Weights of a small class-conditioned image diffusion model: 7.52M parameters.
Rows from block 3 of a small class-conditioned image diffusion model, named by matrix and row number. Rows with one number belong to one channel. Each number is 128 + 24 x the weight over its row's rms, rounded and kept within 0 to 255. All counts start at 0. Numbers have three digits each. After the name is the row's rms in percent of the matrix's.
After each channel's rows are labels from the 100 images, of 14976 (inputs lightly noised), where the channel reaches its highest value: "strongest on" is what is common among them. Only what is clearly more common there than usual is listed. The data: photos of plants, animals and fungi (iNaturalist).
# convs0: first 3x3 conv (model.mid.0.convs.0.weight, 288x288x3x3, standardized in use, each kernel summed), inputs 192-287
# convs1: second 3x3 conv (model.mid.0.convs.1.weight, 288x288x3x3, standardized in use, transposed, each kernel summed), outputs 192-287

convs0.101 102:140088117132116145117169135125156093139133121139097140150103145125097135136092129136123091130116135136072114102134137095142099175118131078159125091088114106101148119140092094127112112145137117093140081111114138137143091140134128155109128112104119140114123101109122123178090123128104162180
convs1.101 069:126155117160163124110102148109133165143118134111115117120108122138125095131126124135125180103124096123170136148133138142078135155134123177144178148165117146119110111112139141149145157156139163142160120139155142153125130132122091124132096135126159133072108123121172141110102094128125071089
strongest on: phylum Arthropoda; class Insecta; order Lepidoptera

convs0.159 093:152083135090106140115120086133148109131195110144165133106130112091127137122167173155152135130118141140074109131127080123082101124115109176177153099120154132097141143115117116134113160127125136089164128179138139145133137139089126135105144119118126116153116097196135120128179109142087121089
convs1.159 091:082126151128192161150158146126128116117079155124072121134113165141139124135114084154104166120138163142140125126111113117112145113137122108132120141110108119151116113136139123158087113077144137158114122130148113094112090114160126088111141139138103128121110161076126095145099184106124109088
strongest on: phylum Chordata

convs0.102 118:150100131135110126137136132090124110102120085157099090158145128085162100136146118084120125149122169130122140093095088108098104107141136109140128093086139070125161103158079104149143115141162114158127100157093131170156115130094131127150139111127133094170101144113125160119130128125084089175
convs1.102 114:130146120116095150164142096128170108138141139125158117122120131098134144159109129141135097108165143142134117194111136164175141158168072154124099119116091129128054142137122100111081126136150118107101115089108146128111106102147104128108105102139096107130130164124165146158123131135148135183
strongest on: phylum Chordata; class Aves

convs0.14 090:149106106121114120083109131112066139153122088147134169116161147090099148131158141123116088142134099121126129157180147142121161179157119125098125138142143145168149152122136131189147102114134141139137149078110131156132112141087170136159106106133111157134121150157168099118113155144144092155
convs1.14 097:077122166129121172150083150136098105110110109086138123173128100128126104109127155169153160156167172141135145106091119144133128107092110127175103121149141092137163122100152111138118158106165091143126149096128120101082119129143092123127149121130137119111147119093129165099140127162090127088
strongest on: phylum Chordata; class Aves; order Anseriformes; family: Anatidae

convs0.39 102:151111113129139130110133137128141079127139114160146146133134119126171128143118095154131129125121167142152138131078158211155111142126082105106167130121137135147116177163121140127137133126124134147113138080134066095112158079164109100108103118111139143089157131120148153127117127107130129126
convs1.39 094:121129130106156125133151109112140180140104120110145101131113118161109144120135180108093149125126063109059135130154146085133139161138131126133091134091094127134162111125139149119150116159094119137162162152114166153136139082150163098108166178141099139142126090100105116130140136135123137121
strongest on: phylum Arthropoda; class Insecta; order Lepidoptera

convs0.158 114:127189162139182111113128091124168119119135176172070106107123136139169119127128119181099155097102140160120156147051108134118095114130154138174138153194141128151142111138163119128123139101128188119118093164175150089129115131141108127123138112107126136144127128118150147144127092127134166084
convs1.158 111:135110099132136106129128163119106158124199051086160144158138104147142164136122110105146131134142088076145150097137137095134116099119111145115114107095130141134093109137122148114100102136094062155146126088155108151126136146112127129115133129147171127140089151121097114140079150119124107097
strongest on: order Charadriiformes; family: Laridae

convs0.104 088:123129160134114107075121131122097092169166138116140163140098132145149137143152091165122151143132169101115121115114122162109121114151053140137183154142116147149123128123117114147128179124133144122171161120143137185132133168097128132125104117131127094087129133144093148169095119131134059155
convs1.104 094:150130150104134128111152108139148169131140136114154095125148155139174156140113129132127120095110095145091110141096155159111133100108125115158109106145186167115151135133177198162120156098191106162149097136165128117109173127171130139146098142168128134162125125112117079129119154088195163131
strongest on: phylum Arthropoda

convs0.107 091:149102114144135117185151154123147115089155129100129078135124177155120126145127044120107119099116145180165130148154158171126137149126132137161096128104135146132144151189139131121132104119115141113115065136113156104151157102068106120154144111121138103119124129115099141181172090158116118091
convs1.107 104:099116115125131109126137122167168178127157137177143117170146128087119112097130138148083144147113159138117127097128094113132145132109151142100146151095123105125084139128137131113112124110126165183124102105111162135120109157145109160139153152113064148105126117141065128136097126102126156131
strongest on: phylum Arthropoda; class Insecta; order Lepidoptera

convs0.139 096:114166146136135139126130169140135099083158230106096106123122095144112141122135135107127100147106115161170146125095112099115163168131099120144112157085138112124097110158127097153069095177111081068109127125119113141149152173159130119127133081163119110091130114090140149097091157120169126134
convs1.139 090:138099136096134115067132122134109131125108100151125157130132104116116125122097142132152078116092128105074091095192141174143109122093109113104149137133153130134127171130135129141188131125098160166106117128141184129117141090113124155133134147143145147166186087106092126128146110084104157126
strongest on: class Aves

convs0.54 090:109173154138105122161143142084134139152124185116122121116143101136115136134107078139125112129115132122105138128106126122093088141101107149153137116130095138080097145121135130153127133149106206116129160140154090125160181100093136133089131116121137144072161128113118172124114174126175098127
convs1.54 083:144133118097120104120115126081120074130131097111117145134122134149135111100161149140130140137168106081141115146130154093131094111152103131074139119084138125133117137132123096131143167126150076106150112139146161138151119106066161137137127124110117084190099129111124141143132112133088112111
strongest on: phylum Arthropoda; class Insecta; order Lepidoptera

convs0.66 121:128077086149155152125131086119089171106026104154100100136148122159141110133150136125126142110129160120118146108080122132138118096152132126011137136121134138156108155125094133129145142129126075113150160135137094138129125089135139134114118140119131142160124126010155172103140142127144124154
convs1.66 121:127140095141079140153075113109129120082147147072173134168132122122123169109119108138113128191144117139142110123149144113115133101134148134156139088180120130103151157135092099107191101143144159115165119126101123136169115091109139168114157136138120133146141129175137091173120146093125128170
strongest on: phylum Chordata

convs0.247 083:121068145136108137113127092132137123120081120146122089104145152132130146130126111114135106148135138157199161169176132149153096121131140093132165177135141123111150143128133144124092103150161092130153111129116166117121126106098141155152146111128111123156161081064129092113096135140113135088
convs1.247 098:099124102117090117085137159129113135092137162123133159115149090112152120126133091155110142127089116144211136144130109117073114153124137162113121061129133161093121110139131176132136174125106117104101125118184130141091139094145136151079131113106187072127136171116111157175156100099148138140
strongest on: class Aves

convs0.116 079:154117156114097120114103114144202098096152124140123206114155134169143150107102110055149083141136127140141138104162144143139101116124127097152148109123122135159135137122183094134156114165128117152145151130128136122129136155072150125151091109133136138138165139159151101106153128139137142161
convs1.116 114:125139180130135140105109143144113110158161120071135189091125144137144150157109157183139119149149148158111128137140123206144113158123136139144165129111147181133109135150146175106141138126103142159123115123135128115107145100188117151085131076121115159096149125152147116141162135073131115107
strongest on: phylum Chordata; class Aves; order Anseriformes; family: Anatidae

convs0.208 096:132111173159137120131099128153094108144065103171129167104131155129119160186131170121139106149150144117140118141150160130142131167106142096096134104107121165130120177158141153145154135146199179179146124102119122100139143116102128123152175126131147132142133149088177114132132120138126117122
convs1.208 089:102103129144148152139115097132147149122133090136101172137144088126163102134127119093148123123155101150143147123113144105126179165146162133095132151121129086109116096153118141143155147156044075084101160117136142132140106141176114140109135167126111112128151126136064156142160139146135128151
strongest on: phylum Arthropoda; class Insecta; order Lepidoptera

convs0.135 120:110110174145135148120140090168091140134093132147121102102149105132153180137156135095157144146134157127138139140124125103123160122137129114049142136125118125128125068120113129129084141097131086108119142136140091128133137216153095128120137123139144137143148108039132108115149133148138148030
convs1.135 120:123141151111173128150092151105143137121145139136101132146111092154118131121098140106139117113113082161114114091143144137118118164129102102191095156098087142108127081130183165158106128118112120141162129129112187142139176158140137163111145140108118114102160114161171141101144096138103061107
strongest on: phylum Chordata; class Aves; order Charadriiformes

convs0.196 105:125069142137114129103110065133133144136114109108104121133111096108115110166124173186158108141074154135119132143149160135136162110119127073162122109116121134144164133147171114120107145124157059129136110088094141071150111122122161168142157137132139144110125123040105088124137137135113117189
convs1.196 089:113155110123127099117110189137119120109137175108147156079112154166177101110112093123108117133135129117154121086136118111100121135096135154086118119130138119148139142156112142136152146144147145118133144142124122172110134091086108166139100140141136149125125121163163148139129127159127136108
strongest on: class Aves

convs0.224 085:108095093156113169151113170138097126179121062154125120137148141119162144151138188152153130137139120130096148145134090115163097111121158119200122145127099108132110143103097141112177127137100110090122120107109109144130133103060130117107120111140124154143162108192160139144153147135115079118
convs1.224 056:143112111147102124111156124135104096144107148120115138114165125096123109152144141139113112123138157140133187148117081132111108165150148128146124116136132109108129120118112100158130083141132125131149173156114149125122131163119096126107088113085133155133121131119150116112115168163161140157
strongest on: class Aves

convs0.231 088:110152135147147142154107120173064115115164104145127215136138103090160126135103107148127149095192126115106129108147129140170111135126107110082117108107130131171132109143093128153115120123137172122165140116146057180130159122171108137112142119100140134132137132090104106127118136129134118115
convs1.231 072:091168148142075165127132151085176113140192191150131139097163134134130133118146158166081113158135160173128133145134131160141155089132154127170156124144133118094137145133146118096152131146094090171094125149154133153128128112074134158112119116145158130141112117096147171095141132106180119133
strongest on: class Aves; phylum Chordata

convs0.204 093:105124137131129101166127163144132128142147079073169167112142143174099104150132108064126075119154115127125133147125125139143137156111131104109120135121133118105123142096168180155140157131093120094133100128133143124144147147176174139121124137136134128157116140083078108152063129167151109188
convs1.204 091:158163129140084140118105078125109107114124149149151149148157159122105121136122181152149146112164110142127148155107153131151127158147124139134089106157120105124154134128089105145102095126135102094166169105120130146119152100129096116154157100088105123097130084131131154088153094121125164128
strongest on: phylum Arthropoda; class Insecta; order Lepidoptera

convs0.177 126:149049137137116104123142099121119082129100069105161117178136160116129123125126132111140142110113130123110134152116077142090136081140162108177084108133105101113164120176095100116142134142123118157130165161084133148119149159134152109145130110099120093177111161119149139133117140145079122179
convs1.177 142:115132132105159176117175109109134134117081162154161126097098143142143143139111094113167119138109156133153140156109158114127156172153101142076137133124140132193119128106139107123099155134109134139131104137189134158092113119165110141113103123108154162123114139158143115124117105122131106153
strongest on: class Aves

convs0.96 092:142145124125129135139102104138076128174108042093111165124142117105118098113103106142101129071149127133113122171090077101090151129136170127087143169114099118126140086127116111142107162153090107109160121143110116141141185109153111127122131131123138143143125120109093136146149120141092157147
convs1.96 062:116194108110129124107154094137131141125126219135139101088169168150154102140105154132134142114147112099107147113127103125120110139148084145126114109117133106142128136111145120139128111131131143134168126134140158161115091137166112186165126128134137147115093163116137130098129099132156105126
strongest on: phylum Arthropoda; class Insecta; order Lepidoptera

convs0.144 096:137155125130140120115114078134226123080157138145108129144112154153130124126149125105150101111141075163121123166088106197108117103118144135135113106119068127110153120103138135130084133133108155128155135154120142135152109146147139131115150101124134116153130149159136118125157122121111121091
convs1.144 094:167125117128143134102152156114076118133154167121149145131111104096097116128142095144102158121157142103155153140090113095109155119137123116100124127122129152108096121178115170123127113113153082133096129117133100142132140099155118110151115112164081150119080103146132096167109122163124134125
strongest on: class Aves; order Charadriiformes

convs0.187 095:150093120116118132117121163139196137165144105150148151162104134125114133116063122154112079120129087141127109103128100134096112140096118113136098116084109128101138127104115111112100160138133135140103179114150144150133156111152142133163114189142136142118118120103154160145126129134154155121
convs1.187 130:164130194122109135149134141137092117139146099091173155108143111125114097121145137174098160154171111115182156121158143146140118156091156144172148148163156141113144143118159100129119116124118142171185116122104116101090123107111117129097166078147116129099142136129133132116124107148116093107
strongest on: class Aves; phylum Chordata

convs0.132 102:147099105123111142119095141095147080129196121143111190137117156129160147150146083092139104150123103123099145092150134129140134156125117110178131133149142130122102086136164110103123111133108154142132123145133105144126127124064131125143126177112144150111133104192180120112116134138118148132
convs1.132 124:168082150114142116142135159108088170159128100099132124113113149113143121105132132136162124150168144128103129141151125157175144154166110134123114141131162152133143143100183142155118102128193120152103104114132110085141099087089106180100121128122137123150087125139114092143163119135128118155
strongest on: phylum Chordata; class Aves

convs0.130 121:113128165154144143101149103177083131126020141163111074151140157137156158141136171105116152132135170113122143122114130115120142132122161116093128107115116125116131106136095146132106111127134090100122141137138109102131129145115134129126104113154116130122121124024122093102149146115121150033
convs1.130 125:132131120104117101126097117119131092095120124120136126154145118190138112140138113112142126152094058169144099120153125129136124158135137101207124151126151128132138090110140117150086095127091119142161129111132120151151159123146115120150154149103092126142137140167155162126140117138112078093
strongest on: phylum Chordata; class Mammalia